From a checkpoint of a small image classifier: trained on photos of plants, animals and fungi (iNaturalist).
Rows from block 3 of a small image classifier, named by matrix and row number. Rows with one number belong to one neuron. Each number is 128 + 24 x the weight over its row's rms, rounded and kept within 0 to 255. All counts start at 0. After the name is the row's rms in percent of the matrix's.
Before each neuron's rows are labels from the 100 images, of 14848, where the neuron reaches its highest value: "strongest on" is what is common among them. Only what is clearly more common there than usual is listed. The data: photos of plants, animals and fungi (iNaturalist). In brackets: how many of the 100, against the usual share in percent.
# fc1: MLP up (model.blocks.3.mlp.fc1.weight, 1024x256), inputs 0-85
# fc2: MLP down (model.blocks.3.mlp.fc2.weight, 256x1024, transposed), outputs 0-85

strongest on: kingdom Plantae (33 vs 7.3); phylum Tracheophyta (33 vs 7.3); class Magnoliopsida (25 vs 5.5)
fc1.753 092 [120  95 151 137 116 144 115 159 141 108 107 144 134 172 159 140 101 151  93 121 119 118 164 141 142 176 112 130 120 105 151 124 122 159 121 166 125 122 147 159 156 149 141 108 111 119 113 135 133 122 109 140 153 156 164 106 163 147 128 117 177 128  90 141  97  83 113 131  97 142 101 120 168  93  92 122 113 107 102 124 126 124 114 169 170 162]
fc2.753 090 [ 98 145 147  57 153 134 111 159 159 147 121 176 154 126 101 110 109 148 164 153 142 145 120 139 122 103 160  95 104 107 155 155 144 136  98 121  91 115 122 101 158 120 135 117 125 143 151  92 118 131 146 116 154 147  97 140 162 148 142 113  94 122 148 137 114 147 167 120 137 156  79 144 117 170 177 160 116 173  81  95 144 140 101 101 112 104]

strongest on: phylum Arthropoda (73 vs 30.8); class Insecta (72 vs 29.2); order Lepidoptera (47 vs 13.7)
fc1.190 100 [136 135 188 108 165 103 134 115 123 115 147  91 129 108 130 147 160 171 132 155 122 124 111 140 114  94 191 125 125 111 104 122 131 126 160 115 110 155 145 164 109 151 118  80 114 110 103 127 130 137 121 170 155 213 162  99 131 110 124 126 170 129 110 122 107 123 132 144  97  91 144 143  83 129 154 141 138 109 180 123  87 145 132 109  86 106]
fc2.190 097 [138  97 132  96  86 144 135 113 130 111 118 145 138 144 123 144 127  76 141 156 135 167 149 146 159  74 139 139 106 154 140 136 141  50 106 117 113 111 111 154 118  72 128 168 134 139 153 111 116 111 148 149 122  93 133 113 156 143  89 143 119 123 119  98 150 129 153  94 141 144 109 143  95 147 122 165 116  88 100 108 177 128 133 128  94 139]

strongest on: order Passeriformes (66 vs 25)
fc1.658 089 [143 129 178 146 150  93 120 129 127 112 137 110 122 103 137 124 126 135 126 101 141 144 100 165 131 154 157 114  97  94 115 102 150 147 151 156 103 143 109 166 135 147  73  57 108 120 147 136 160  88 151 146 155 162 161 142 136 124 130  93 107 134 119 117 124 136 120 137 172 116 132 123  89 124 141 111  99 149 149 106 103 181 162 129  90 137]
fc2.658 087 [200  94 171 138 117 193 187 146 144  59 130 131 130 143 113 112 128 125 135 116 117 135 138  94 121 132 168 149 145 130 143 140 132  83 135 154  99 104 163 127 107 133 127 111 112 138 161 140 137 108 134 163 101 130 113 108 144 130 125 149 181 102 136 118 145  84  88 138 121 153 112 124 154 162 101 120 158 132 128 154 112 145 145 106 138 125]

strongest on: class Aves (86 vs 55.1)
fc1.426 099 [150  82 135 147 100 124  69 103 144 137 102  96 162 121 133 115 146 144 131 119 124  98 123 153 130 117 123 147 103 155  95 147 121 102 141 127 139  99 112 163  73 105 133  96 129 113 104 116 169 165  86 158 109 128 110 131 143 133 121 130 157 118 149 158 118 106 104 194 151 140 129 129  98  85 111 140 125 139 111 127 160 164 115 152 120 107]
fc2.426 096 [131 152  85 130 152 118 106 130 112 120 149 199 153 148 134 162 142 109 122  79 178 157 125 126 154  57 165 158 141 148 118 153 152 130 134 124 109  93 126  94 115 139 139  87 128 144 144  83 113 107 144 157 134 135 116  96 118 138 123 133  83 133 105 140  68 141 133 142 124 162 102 132 117 137 162  81 128 170  95 142 101 152 130 136 159 107]

strongest on: order Charadriiformes (26 vs 7.6)
fc1.123 097 [ 91 149 112 135 138 100 132 127 144  78  96 127 147 128 132 106 121 109 115 135 123 123 132 190 123 133 189 127 116 136 141 119 123 142 121 139 128 111 181 115 141 135  88 116 118 123 106 110 139  56 131 118 105 132 107  90 153 167 127 102 121 144 134 104  98 141 110 154 122 154 180 128 116 152 156 136 140 101 170 127 111 143 140 108 129 153]
fc2.123 102 [111 130 169 152 140 115 129 130 121 110 120 149 126 123 153  94 168 132  90 111 124 137  82 183 153 118 185  57 143 146 140 154 107  71 134 162 161  95 139  90 117 202 153 115 141 151 136 144 160 168 113 162 140 107 156 122 131 146 144 120 135 127 130 109 128 145 161 130 143 114  89 170 136 123 110 140 131 110 121 120  89 114 146 108 111 141]

strongest on: class Aves (86 vs 55.1)
fc1.15 100 [152 169 126 192 128 163  91 109 145 101 121 131 151  87 115 159 102 145 136 115  88 127  88 153 123 113 129 154 122  80 117 121 147  75 140  81 129 118 138 144 149 120 154 116 172  75 136  99 144 141  79 118 117 115  90 130  86 128 128 116 154 124 149 160 112  70 158 132 131 129 136 130 150  92 105 125 136  93  89  96 149 152 121 134 132 119]
fc2.15 099 [163 128 102 129 129 184 116 145 105 109 129 107 116 115 148  76 135 122 128 109 146 121 141  97 106 128 134 148 133 134 122 134 131 141 101 119 142 157 151 149  77 140 140 147 125 166 134 150 174  91 171  91 123 118 162 125 122 113 178 149  96 125 114 116 101 145 142 121 129 118 133 148  98 132 119 145 108 102 159 126 125 151 102  77 100  79]

strongest on: class Insecta (72 vs 29.2); phylum Arthropoda (72 vs 30.8)
fc1.613 098 [135 167 181 145  90 145 155 120 142 157 111  85 156 146 132 132 126 160 136 109 115 115  90 161 113 169 122 140 102  89 111 146 112 139 150 145 124 219 109  68 155 134 141  87 137 120 149 101 131 109  64 140 139 158 124 115 112 127 113 112 142 134 120 103 125 123 123 126 134  98 131 136 104  96 131 125 105  83 109 137  79 153 109 144 114 126]
fc2.613 093 [133 112 134 132 113 106 112 112 152 105 159 129 135  87 127 146 118 101  93 154 113 153 154 111  94 158 120 121 115 140 103 127 142 150 126 163 136 108 147 200 137 121 130  99 123 164 179 180 140 103 129 167 113 122 130 161 155 105 153 118  92  77 116 110  98 144 121 163 169 112 172 139 120 141 100 102  97  76 122 130 132 133 147 124 152 159]

strongest on: order Passeriformes (51 vs 25)
fc1.573 095 [137  89 132 126 127 164 149 130 141 110 137 101 130 165 132 116 150 132 134 109 141 107 104 176 127 100 160 131 153 108 128 143 205 122 110 128 151 160 155 105  98 119 128 125 133 131 126  99 148 104 126 172 169 121  83  80  89 130 142 147 149 156 118 100 120 124 106  91 133 132 131 100  94  87 118 162 165 119 131 119 131 142 104 137 139 137]
fc2.573 094 [179 161 109 152 112 199 105 138 120  97 133 180 171 139 177 139 152  83 143 132  84 101 159 109  93 114 126 157 153 115 147 156  98 131  98 162 117 131  90 131  93 135 136 160 145 171 144 138 134 155 134 127 152 129 125  82 102 139 158 186 164 129 129  81 134 121 167 117 139 142  90 119 141 118 120 135 106 136 117  99 140 126 118 144 143 142]

strongest on: phylum Chordata (95 vs 60.9); class Aves (86 vs 55.1)
fc1.174 091 [142 124 112 118 140 139 147 127 147 123 111 131  98 159 111 176 124  96 147 123 129  64 151 140 113 179 107 206 114 124 102 101 115 153 159 152 156 115 106 105 138 134 137 145 102 142 123 143 104 162 166 150 153 127 158  76 119  82 152 137 123 154 132 109  88  92 113  88 138 145 123 110 140 134  96 125 114 140 112 114 146 121  98 144 122 117]
fc2.174 094 [139 172 107 120 134 131  84 126 155 129 131 151 164 134 116  98 166 142 112 139 133 150  96 145 139 115 147  83 134 122 142 147 163  90 156 127  75 125 166 110  98 136 123 127 135 140  71 109 143  45  79 147 155 165  88 121 150 133 103 126 175 108 109 118 122 113 138 123 138 118 138 132 143 127 113 143 123 156 119 118 130 152 112 165 128 129]

strongest on: class Insecta (70 vs 29.2); phylum Arthropoda (70 vs 30.8); order Lepidoptera (43 vs 13.7); family: Nymphalidae (30 vs 4.6)
fc1.184 099 [129 113 110 133 134 111  91 114 119  99 116 142 140 139 128 158 140 142  99  98 180 100  94 123  85 126 138 132 115  87 162 143 126 122 137  94 123 147 174 119  73 137 108  82 121 130 146 134 154 117 122 157 122 201 142  83 130 178  90 126 172 140 168  86 137 104  96 124 155 116 117 104 104 105 116 143 115 144 130 181 107 142 126 137 139 119]
fc2.184 097 [156 119 109 133  87 125 136 126 124 116 108  96 126 116 171 127 112 122 128 160 142 134 150 111 124 157  98 155  85 154  98  98 137 155 135 140 141 201 145 158 155 137  75 108 148 145 116 115 130 124 164  99 104 114  77 140 129 107 133 135  90  99 109 147 101 167 135  95 159 154 167 110 158 128 112 115 138 107  97 143 125 167 124 129  93 119]

strongest on: kingdom Plantae (35 vs 7.3); phylum Tracheophyta (35 vs 7.3); class Magnoliopsida (31 vs 5.5)
fc1.351 101 [166 137 156 163 141 143 125 105 115 123  92 116 163  94 152 121 127 121 157 124 101 136 123 172 123 160 126 111 115 112 150 107 140 172 142  76 124 135 119 167  96 115  88 132 155  98 132 126 118 112 145 128 171 112 178 130 137 142 132 113 127 158 133 113 127 197 104 153 147 143 182 147 119 131 153 146  99 111 139  44 147 169 156 151 116 105]
fc2.351 104 [134  99 150 105 148 179 144 135 137 145 140  90 136 139 101  90 151 102  78 119 109 109 138  84 118 156 128 147 158 113 159 144 161  70  94 167  77  96 148  95 131 145 117 146 115 142 127 149  96 146 161 113 128 150 111 145 118  93 114 120 142 123 115 128 146 112 142 146 120  82  73 181 140 130 100 152 146 122 153 144 124 118 151 126 116 134]

strongest on: class Aves (89 vs 55.1); order Passeriformes (60 vs 25)
fc1.545 093 [108  98 142 142 151 129 127 144 145 128 150 111 146 130 166 126 127 168 151 128 154  90 114 141 131  78 151 144 123  75 182 124 158 107 114 131 122 146 140 140 115 114 124 160 131 124 135  94 112 118 102 182 199 123 118 134 106 137 145 173 124 187 134 117 146 147  98  84 135  96 113 104 137  98 137 149 198 111 112 142 130 136 138 136 142  62]
fc2.545 095 [116 159  97 132 120 160 140 148 110 117 106 111 115 111 137 123 134  97 156 141 153 151 144 152 173 130 129 125 175 140 139 167 143 122 131 145 134 101 123 113 143 108  70 104 149 106 157 149  91 153 157  67 115  90 158 135 155 110  99 140 135 121 122 137 125  89 143  78  84 159 132 134 194 171 134 134 132 113 121 175 139 137 104 148 139 125]

strongest on: phylum Arthropoda (69 vs 30.8); class Insecta (67 vs 29.2)
fc1.17 094 [197 174 145 175 115 118 139 143 141  60 128 130 142 125 136 120  78 116 146 146 117 143 117 148 110 140 131 127 121 100 112 108 154 120 158 166 159 139  88 111 121 132 122 137 149 136  81 152  87 136 108 109 125  92 136  93 144 163 148 109 104 131 111 137  91 103 131  78 110 138 162 161 135 135 150 123 114 122 133 146  99 101 162 125 110 110]
fc2.17 093 [137 110  92 142 130 148 107  82 123 113  79  83 122 126 132 101 138 124 142 147  92 146 112 128  96 112 148 101  99 145 112 129 136 109 121  99 101 142 187 127 113 120 136 141 148 128 128  86 150 133 148 150 112 229 129 144 140 127 120 105 141 123  96 131 176 140 135 148 154 143 123 110 137 150  86 100 114 120 127 137 134 155 142 145 104 111]

strongest on: phylum Chordata (95 vs 60.9); class Aves (94 vs 55.1); order Accipitriformes (39 vs 3.9); family: Accipitridae (35 vs 3.3)
fc1.400 099 [125 145 145 127 172  83 111 124 150 105 124 106 169 152 102 111 161 121 124  95 143 137 108 131 148 105 123 102 133 152 148 123 124 155 129  93 127 120 167 118 151  94 125 101 144 121 122 148 134 120 146 210 133 147 141 130 140 150  90 105 128  86 103 129 119 157 137 103 131 142 145 141 160 105 161 121 135 107 120 154 105 125 146 148  87 142]
fc2.400 101 [113 115 110 130 104 158 126 129  78 136  82 134 121 127 147 109 172  82 124 139 115 115 123 149 168  99 116 161 108 105 102 121 144 129 170 175 184 136 125  90  89  99 105 179 139 180 119 141 150 132 124  90 171  91 146 114 137 116 113 159 172 113 149 130 120 170 180 105 153 137 143 105 145  97  96 142 142 120 124 131 142 136 153 122 155 117]

strongest on: phylum Arthropoda (80 vs 30.8); class Insecta (78 vs 29.2)
fc1.608 102 [104 123 120 141 166 133 138 126 105 127 111 125 106 145 118 124 132 149 109 128 116 135 107 139  89 137 156 106 125 104 140  78 147 121 137 162 124 164 135  89 171  90  84 106 154 109 115 151 140 106 107 174 137 154 100  81 133 124 134 130 100 140 118 167 173 189 122  99  89 151 159 112  94 134 183 100 152 119 132 114  97 155 138 120 136 114]
fc2.608 099 [ 86 139 118 116 130 150 165 140 118 120 138 117 116 113 113 112 142 109 129  93 131 120 165 142 104 129 169 119 162 107 159 118 125 136 100 118 125 160 133 179 110 129 156 157 105 143 110 137 143 123  90 134 155 108 164 150 138 118 167 156 104 112 112 141  89 165 128  89 131 128 125 138  96 131 131 141 112 187 160 162 159 148 124 144 162 126]

strongest on: phylum Chordata (92 vs 60.9); class Aves (85 vs 55.1)
fc1.582 094 [118  87 112 126 135 117 127  98 116 121 143 159 122 119 112 139 121 166 132 122 127  95 141 118 112 150 139 189 104 122 131 113  99 162 147 122 174 112  73 134 134 106 108 114  98 135 134 112 133 185 132 116 140 160 131 132 120 133 137 122 142 201 136 117 118 126 104 130 130 170 201 112 135 144 112 123 127 136  73 102 134 166 101 151 141 127]
fc2.582 098 [169 170  98 141 119 164 133 140 172 106 150 130  83 107 150 145 145 120 108 103 124 121 131 124 123 165 105  94 143 100 123 100 111 123 131 112  85  88 147 128 149 155 139  68 135 120  98 120 123  99 119 139 129 144 100 142 143 135  86 154  82 148 155 167 153 113  81 121 105 126 154 156 139  79 149 132 131 153 139 163  90 153 133 161 144 148]

strongest on: phylum Chordata (94 vs 60.9); class Aves (92 vs 55.1); order Accipitriformes (33 vs 3.9); family: Accipitridae (31 vs 3.3)
fc1.704 096 [122 120 121 123 113 151 154 135 117 152 146 161 145 146 148 137  89 161 133  81 128  92 152 117 123 143 121 127 102 120 103 111 119 125 142 126 135 153 101 149 161 128 114  77 183 128 153  88 127 146  58 130 180 118 127 122  83 126  93 113 169  96 138  82 127 100 123  89 138 113 122 108  83 110 113 128 161  95 140 140 124 148  95 144 167 123]
fc2.704 095 [126 147 147 103 141 131 117 153 140 152 154 132  95 143 129 135 150 141 156 139 122 127 138 115 114 143 178 109 109 153 103 121 135 120 147 132  89 128  98 134 125  77 155 104 143 142 135  88 131 103 132 145 117 137 120 149 100 152 136 132 109  73 129 109 154 106 144 106 170 141 108 139 155  80 142 140 141  97 123 157 124 123 110 133 114 153]

strongest on: order Passeriformes (55 vs 25)
fc1.669 095 [133 163  99 120 116  75  79 151 130 120 136 145 142 123 119 119 122 117 145 119 124 141 131 135 107 136 165 108  95 115 153  33 170 103 106 153 113 125 123  90 143 150 119  89 123 149 132  76  89 109 103 100 189 122 115 112 165 140 147 135 127 160 134 187 165 127 122 121 103 135 159 156 127 154 140 143 129 146 103 106  94 168 135 137  83 103]
fc2.669 095 [ 73 143 147 119 131 175 155 171 138 146 137 123 126 150  84 159 115 163 124 113  93 162 126 132  90 134 141 166 146 127 155 110  99  66 170  67 154 150  92 119 130 164 124 110 110 142 135 131 139 136 121  99  51  97 140  97 144 125 102 122 131 103 107 129 106 118  88 118 114 149 164 171 110 151 124 144 103 119 129 157 139 130 166 151 143 160]

strongest on: phylum Chordata (92 vs 60.9)
fc1.636 100 [133 106 123 121  82 129 123 104 129 103 160 155 207 134 111 143 130 140 159 103 116 142 140 117 151 119 111 168 126  99 136 120  70 186 135 100 139  88 126 156 107 116 124 136 158 105 154 134 102 105 164 127 156 116 131 139 131 153 135 133 126 142 157 136  98 112 126 118 119 163 188 123 127  94 130 132 161 145 129 135 155 125 106 161 135 141]
fc2.636 092 [133 153 120 142 114  70 105 127 126 174 175 158 107 130 148 173 129 114 147 141 155 129  97 120 113 146 153 115 145 117 110 113 136 123 132 120 136 137 109 162 112 111  82 166 199 152  89 142 128 125 125 150  77 151 153 154 179 135 122 125 162 110  80 106 195 140 106 149 135 100 117 136 127 134  88 108 183  89 149 131 130 135 174 141 120 115]

strongest on: phylum Arthropoda (61 vs 30.8); class Insecta (60 vs 29.2); order Lepidoptera (41 vs 13.7); family: Nymphalidae (27 vs 4.6)
fc1.438 103 [ 98 115 109 111 152 155 149 139 134 143  89 157 130 118 144 154 104 101 119  91 162  94 153 107 145 100 130 135  86 145 108 138 130 128 124 141 117 141 112 129 113  73 139 109 113 140 103  97 123 178  92 160 142 119  76 111  83 152 157 165 141 123 136 121 164 124  94 169 131 121 154 123 117 145 140 135 140  95  97 127 140 158 123 162 129 121]
fc2.438 109 [137 172  99 153 140 133 116 157 179 132 143 154 119 121 157 141 151 154 124 136 141 142 105 152 122 112 115 115 130 129  90 132 114 129 138  97  82 145 153 125 140 140 104  87 134 172 102 125 119 106 130 116 141 161 108 126 131 160 171 155 113 131  95 101 126 128 135 133 136 115  67 153 118 118 129 115 123 172 130 108 106 150 156 152  49 130]

strongest on: phylum Chordata (98 vs 60.9); class Aves (95 vs 55.1)
fc1.623 101 [169 122  89 154 113 124 114 162 134 138 110 100 177 128 164 136 134 109 137 142 157 101 172 118 105 164 119 187 108  90 135  89 135 119 140 175 122 150 158  99 110  96 134 151 139 107 124  78 140 114 156  87 180 129 139 144 149 131 115 134  81 183 123 154 140 141 134 127 116 174 146 142 141 114 139 134 142 110  81  51 151  75 120 176 112 111]
fc2.623 106 [107 146 137 134 133 138 168 117 125 141 116 106 105 161 118 154 137  99 140 138 122 123  96 143 171 172 151 113 126 140 125 145 115  78 159  88  99 135 121 123 113 135 164 106 114 127 143  93 149 111 134 125  30 147 166 113 111 123 103 119 127  61  99 140 126 119  96 154 130 103  98 151 137 125 143 138 113 123 169 136 104 124 131 114 109 133]

strongest on: class Insecta (70 vs 29.2); phylum Arthropoda (70 vs 30.8); order Lepidoptera (36 vs 13.7)
fc1.8 107 [126 146 113 128  97 146 122  95 142 123 119 127 143 125 159 172 145 107  93  82 123 100 135 153 158 171 159 135 142 100 127 111 110 167 166 106 116  90 152 149 114 150 124  99 131 134 153 104 119 174 123 161 139 164 131 160 140 182 111 126 156 205 152 111 112 132 141 149 125  96 139 111 114  94 103 162 119 121 139 140 100 162 140 150 122  98]
fc2.8 109 [128 132 121 142 105 102 148 178 110 138 176 131 133 140 145 150 132 139 193 151  99 134 120 116 131 111 151 151  86 121 115 105 141 163 111 127 112 122 148 115  96 130 110 163 133  94 130 148 145  97 164  97 128 121  88 101 143 120 151 157 115 121  91 152 150 155 147 127 139 117  99 105 128  99 153 132 128 125 142 107 125 126 116  98  95 132]

strongest on: phylum Tracheophyta (27 vs 7.3); kingdom Plantae (27 vs 7.3)
fc1.110 103 [162  87 131 156 100 135 146 123 103 128  95 143 146 164 140 111 138 155 127 109 132 135 107 167  76 140 155  93 129 156 115 134 165 117 160 125 136 143 144 130  97 106  98 112 119 107 149 141 139 107  86 172 110 156 133 165 126 144 155 129 143 155 106 159  98 132 104 130 138 187 119 142 118 123 131 109 142  99 153 113  99 165 153 133 119  97]
fc2.110 103 [103 134  96 114 120 165 124 142 101 105 129 161 155  88 124 124 141 103 114  94 167 150 143  95 130 127  96 138 124 164 141 129  73 129 163 110 143 138 117 129 178 147 125 145 112 140 115 144 185 131 141 128 125 100 137 130 103 156 109 100 171 139 149 101 149 164 100 151 166 117 166 118 152 126 144 138  96 143 129 123 162 131 128 120 141 149]

strongest on: kingdom Plantae (40 vs 7.3); phylum Tracheophyta (40 vs 7.3); class Magnoliopsida (35 vs 5.5)
fc1.560 100 [122 106 128 157 113 115 131 135 181 140 112 142 142  83  77 134 141 179 144 111 119 124  79 126 101 147 107 121 140 100 136 137 132 147 154 140 142 142 145 128 144 146 112  81 131 140 140 165 127  64  77 136 110 158 152  81 124 129  95 151 148  70 103 112 104 113 122 135 121 129 166 182  60 135 127 134 108  99 152 120 125 114 156 136 118 135]
fc2.560 099 [160  94  90 143 111 177 108 138 119 101 171  95 163 167 144 113  73 127 125  87 116 136 146 108 100 122 154 116  97 170 122 125 107 148 124 111 182 153 165 139 132 168 137 110 137 178 146 179 172 109 150 118 151 137 167 147 123 109 177 178 156 116 145  72  83 121 107 126 141 141 159 141 117 126 142 127 123 101 146 104 135 138 143 116 114 110]

strongest on: class Aves (84 vs 55.1)
fc1.488 095 [113 104 101 137 140 111 107 101 134 174 153 125 119  75 125 116 114 131 117 170 108 106 160 178 106 159  98 133  96  95 142 154 107 131 131 127 148 110 107 140  83  96 128 123 163 139  75 121 103 147 132 112 132 125 153 109 118 142  64 150 113 161 126 131 108 187 121  85 121 144 151 127 128  84 139 132 146 160 148 149 131 123  92 150 125 137]
fc2.488 097 [136 152 162 171  96 127 149 136 143  95 166 163 118 152 153 118 146 123 147 130 145 133  87 124 114 124 123 100 180 163  78 117  92 103 175 130 120 156 153 127 120 168 100 136 158 105 144 142 152 120 133 132 140 165 120 168 130 137 145 129 117 115 147 167 145  89  95 107 137  94 141 140 120 174 118  94 111 133 126 122 143 127 125 150 162 132]

strongest on: phylum Chordata (92 vs 60.9); class Aves (88 vs 55.1)
fc1.359 106 [120 121 124 164 139 126 131  98 125 148 163 136 159 108 118 115 154 129 129 114 144 157 169 142  77  82 111 115 148 137 122  73  97 101 178  88 133 138 123 140 167 126  95 118 139 136 149 123 203 100  76 104 118 115 143 127  98 145 114 130 118 136 110 119 120  69 122 159 105 124 125 179 129 124 143 158  97 125 110 101 141 142 129 135 104 130]
fc2.359 105 [117 111 143 160 100 140 138 150 136 143 133 177 151  96 163 128 108 160 103 110  89 119 113 125 138 142 157 126  98 126 130 123 131 125  92 161 141 125 155  97 139 178 166 115 114 149 109  51 125 159 132 144 120 140 119  72 125  81 126 105 120 140  93 146 182 119 166 143 141 140  96 150 136 107 172 133 108 120 123 149 108  74  71 138 146  97]

strongest on: order Passeriformes (52 vs 25)
fc1.48 097 [100 113 147 134 113 111 164 125 151 114  91 105 140 124 134 129  89 111 154  96 127 117  96 158 140 158 140 143 110 105 139 129 137 131 111 119 149 137 136 185 134 101 109 127 164  97 127 129  86 108 103 135 108 151 131 106 108 105 145 121 142 143 107 135 141 166 127 133 141 158 102 123 135  98 165 105 146 145 138 115  93 139  96 132 131 110]
fc2.48 095 [116 128 130 129  97 163 120  96 168 126 140 154 154  99 151 154 107 100 172 139 109 108 157 164 166  72 109 138  85 128 141 119 128 122 136 168 150 132 125 144 134 115 151 130 132 163 143 126 132 144 129 125 109 107 104 155 126 168 140 150 178 126 139 165 145 121 146  97 164 102 133  95 160 128 134 133 125 110 131 130  86 136 116 148 125 101]

strongest on: class Aves (86 vs 55.1); order Anseriformes (26 vs 5.5); family: Anatidae (26 vs 5.5)
fc1.72 104 [139 128 112  97 189  56 114 134  75 120 124 131 122 108  89 144 124 120  94 146 151 135 146 143 108  71 163 132 134  98 115 151 118 168 111 109 125 127 142 120  89  98 106 130 139  92 138  88 127  90 132 149 137 141 141 122 134 188 138 111  91 123 134 156 118 111 113  77 101 152 152 131 151 104 180 162 114  93 104  91 102 144 130 116 116 133]
fc2.72 104 [139 105 119 152 115 126 143 134 168 131  95 115 130 154 143 124 156 157 157  99 163 136 142 101 158 142 126 122 142 132 140 130 138  77 156 153 120 138 121  95 166 120 152 131  97 145 134 116 145 182 106 135 154 125  70 145 106 123 126 136 127 149  93 109 131 121 107 144 143  95 101 126  94 142 156 110 131 135  98 166 149  84 149 130 118 127]

strongest on: order Passeriformes (55 vs 25)
fc1.133 101 [117 139 123 113 129 146 102 140 115  88 161 115 116 153 103 136 101 136 139 143 105 146 101  98  77  91 136 163 113 124 156 144 141 144  97 123 104 140 132 161 108 106 140 129 118 111 141 118 145 134 162 151 139 149  81 108  69 101 101 155 159 122 171 158 110 108 114 141 121 157 145 130 112 102 103 135 119 136 169 114 122 127  84 125 124 152]
fc2.133 100 [122 157 138 112 131 139 136  80 102 129 110  92 139 164 117 165 153 148 141 161 201 161 122 136 137 148 112 123 133  83 126 115 129 126 116 137 173  91 122  79 127 137 116 141 139 120 148 117  96 136 152 109 126 119 144 158 157 147  91 147 138 148 140 146 113 121 114 115 120 118 181 142  82 146 120  99 149 125 132 152  96 167 152 126 152 102]

strongest on: kingdom Plantae (44 vs 7.3); phylum Tracheophyta (44 vs 7.3); class Magnoliopsida (39 vs 5.5)
fc1.76 105 [102 117 179 122 129 116 101 136 142 113  86 137 144  88 132 135 119 154 134 116 119 125 158 107 110 126 133 145 130 100 101 166 122 153 142 107 133  94 109 113 159  97 106 115 164 116 110 158 133 147 134 166 139 113 186 128 117 111 125 128 160 127 119 140 175 128 107 108 107 116 159 136 136 134 132 122 146 126 179 122 100 126 104 164 120 139]
fc2.76 103 [137 153  65 158 132 121 158  96 148 148 136 134 113 144 124  95 144 118 128  89 113 165 114 147 126 142  84 111 136 132 128 103 136 111 122 125 103 155  99 143  97 115 117 105 122 108 119 111  96  96 121 150 122 120 107 147 144 134 101 116 130 126 133 155 153 113 110 127 153 162 119 104 115  97 125 106 121  94 146 106 118 138 120 174 143 121]

strongest on: class Aves (84 vs 55.1)
fc1.274 103 [103 114 114 127 115 150 125 113 108 110 137 106 159 121 140 109  74 159 139 102 106 108 110 131 118 126 132 159 108 162 138 163 138 140 123 162 101 128 119 127 106 119 133 122 116 100 160 131 125 148 131 153 175 142  95  89  92 107  92 116 105 140 138 151 142 136  81 117 140 161 185 116 149 104 146 155 114 164 115  74 107 129  64 135 121 150]
fc2.274 106 [126 119 150 119 135 129 126 164 148 162 143 118 106 145 107 139 134 129  94  53 126 145 151 143 131 126 140 102 123 117 110 122 108 163 143  98 126 152  81  75 121 137 110 100 127 149 137 123 113 180 111 174 153 134 121 120 156 131 108 141 156 178 105 152  72 147 151 119  96 133 112 157 137 148 146 184  92 100 121 146 102 147 129 143  99 113]

strongest on: kingdom Plantae (46 vs 7.3); phylum Tracheophyta (46 vs 7.3); class Magnoliopsida (40 vs 5.5)
fc1.763 089 [132 132 119 202  88 141 130 123 129  89  71 119 154 130 129 133  92 114 146 108 121 113 141 135 119 164 134 104 113  91 162 106 126 139 119 148 144 142 116 101 124 101 151 149 123 107  82 116 116  98 128 138 102 108 164 102 152 153 128  88 128 188 138 117 125 106 118  97 133 147 120 174 138 127 115 103 105 141 135 110 127 152 113 164 138 154]
fc2.763 088 [116 155 139 129 129 146 138 161 147 131 122 153 145 112 132 146 144 108 133 140  92 116 103 115 200  72 184 142 125 123 105 107 155 119 166 141 128 133  83 121 102 181 109 101  92 161 144 108  91 173 136 123 150 151 114 150 119 133 142 137 127 124 128 100 133 135 144 130 163 125 128 151 119 130 130 156 134  82 136 101 106 125 108 115 123  98]

strongest on: phylum Arthropoda (64 vs 30.8); class Insecta (59 vs 29.2)
fc1.591 100 [139 128 117 120 129 140 126 152 158 136  99 136 152 160  70 134 151 138 166 150 132 147 127 135  97 160 187 133 129 122 148  83 155 141  86 131 110 143 123 107 100 101 106  98 138 119 139 129  96 116 118 147 167 140 129 134 160 112 153 158 164 172 111 129 145 163 128 154 100 123 121 120 120  93 197 124 128 115 137 101  63 136 148 145 122  97]
fc2.591 099 [117 126 116  89  84  80 140 153 106 132 113 126 133  88 170 155 122  99 117 146 138 128 143 103 124 103 127 123 100 114 125 167 139 166 140 134 153 118 122 139 137 116 141 131 156 156  74 136 134 131 101 113 117 130 139 107 101 128 144 108 146 134 177 140 156 117 188  93 117 138 134  90 156 145  99 104 108 142 116 137 117 152  78 153 143 171]

strongest on: phylum Tracheophyta (29 vs 7.3); kingdom Plantae (29 vs 7.3)
fc1.278 094 [120 114 146 155 111  80  92 116 167 176 114 111 121 156 125 129 109 115  89  92 107  83 133 143 142 138 110 106 110 124 161 153 133 132 107 105 131 143 140 141 125 132 138 137 146 124 139 143  90 158 149 180 109 102 157 100 145 126  88 102 139  87 120 131 150 114 106 123 153 115 140 137  80 120 138 129 175 167 154 137 132 115 171 161 112 160]
fc2.278 099 [123  99 117 112 127 126 119 127  92 162 116 126 102 104 114 127 138 109 160 112 123  78 123 128 167 139 134 141 124 133 154 119 126 190 155 146  98 171 112 156 158 106 133 120 111 106 124 136 131  80 122 149 152 148  97 135 149 111 139 119 121 149 150 130 112 167 143 134 101 142 141 158 141 126 160 109 163 125 109 136 131 163 149 128 115 130]

strongest on: phylum Arthropoda (65 vs 30.8); class Insecta (61 vs 29.2)
fc1.765 094 [137 119 149 142 130 111 108 131 148 126 133  79 109 114  92 146 122 161 125 147 145 120  91 156  62 103 158 161  95  96 127  97 122 140 139 141 147 136 104 136 160 113  72 116 127 112 149 141 147 129 118 148 110 164 137  70 130 110 142 106 125 115 115 113 174 134 147 123  81 128 126 152  97 123  86 115 146 118 139 112 115 145 157 130 109 122]
fc2.765 093 [126 112 126 103 133  78 138 111 167 161 125 129 141 136 151 115  99 113 143 111 137 106 183 125 140 132 145 134 110 119 135 124  90 115 138 111 108 111 138  74 150 143 178  85 120 173 153 176 112 134 141  98 136 134 120  82 145  89 109 151  80 127 132 176 141 177 103 131 119 150 113 138 111 159 131 139  79 150 124 164 135  93  92 154 142 117]

strongest on: class Aves (84 vs 55.1)
fc1.195 105 [151  99  82 135 136 126 108 165  98 107 132 137 124  78 157 163 123 115 137 133 145  84 162  98 132 155 143 153 127 102 112 119 117 117 123 133 116 105 118 101 132 123 108 139 121 114 166 110 170 163 131  90 139 145 144 145 100 127 152 156 105 152 157 131 115 143  55 137  93 153 161  97 124 113 151 181 173 120 131 129 151 165 130 136 107 143]
fc2.195 105 [136 148 131 107  83 170 135 125 152  96 184  92  97 136 106  66 152 126 136 134 177 153 154 146  96 125  98 108 144 139 114  86 111 112 123 114 178 163 155 120 143 132 105 113 145 139  88 155 135 114 112 127  65 131 159 131 142 161 133 128 128 124  98 121 120 140 157 129  95 128 113 164 109  92 164 164 104 119 156 125 134 136 112 123 126 129]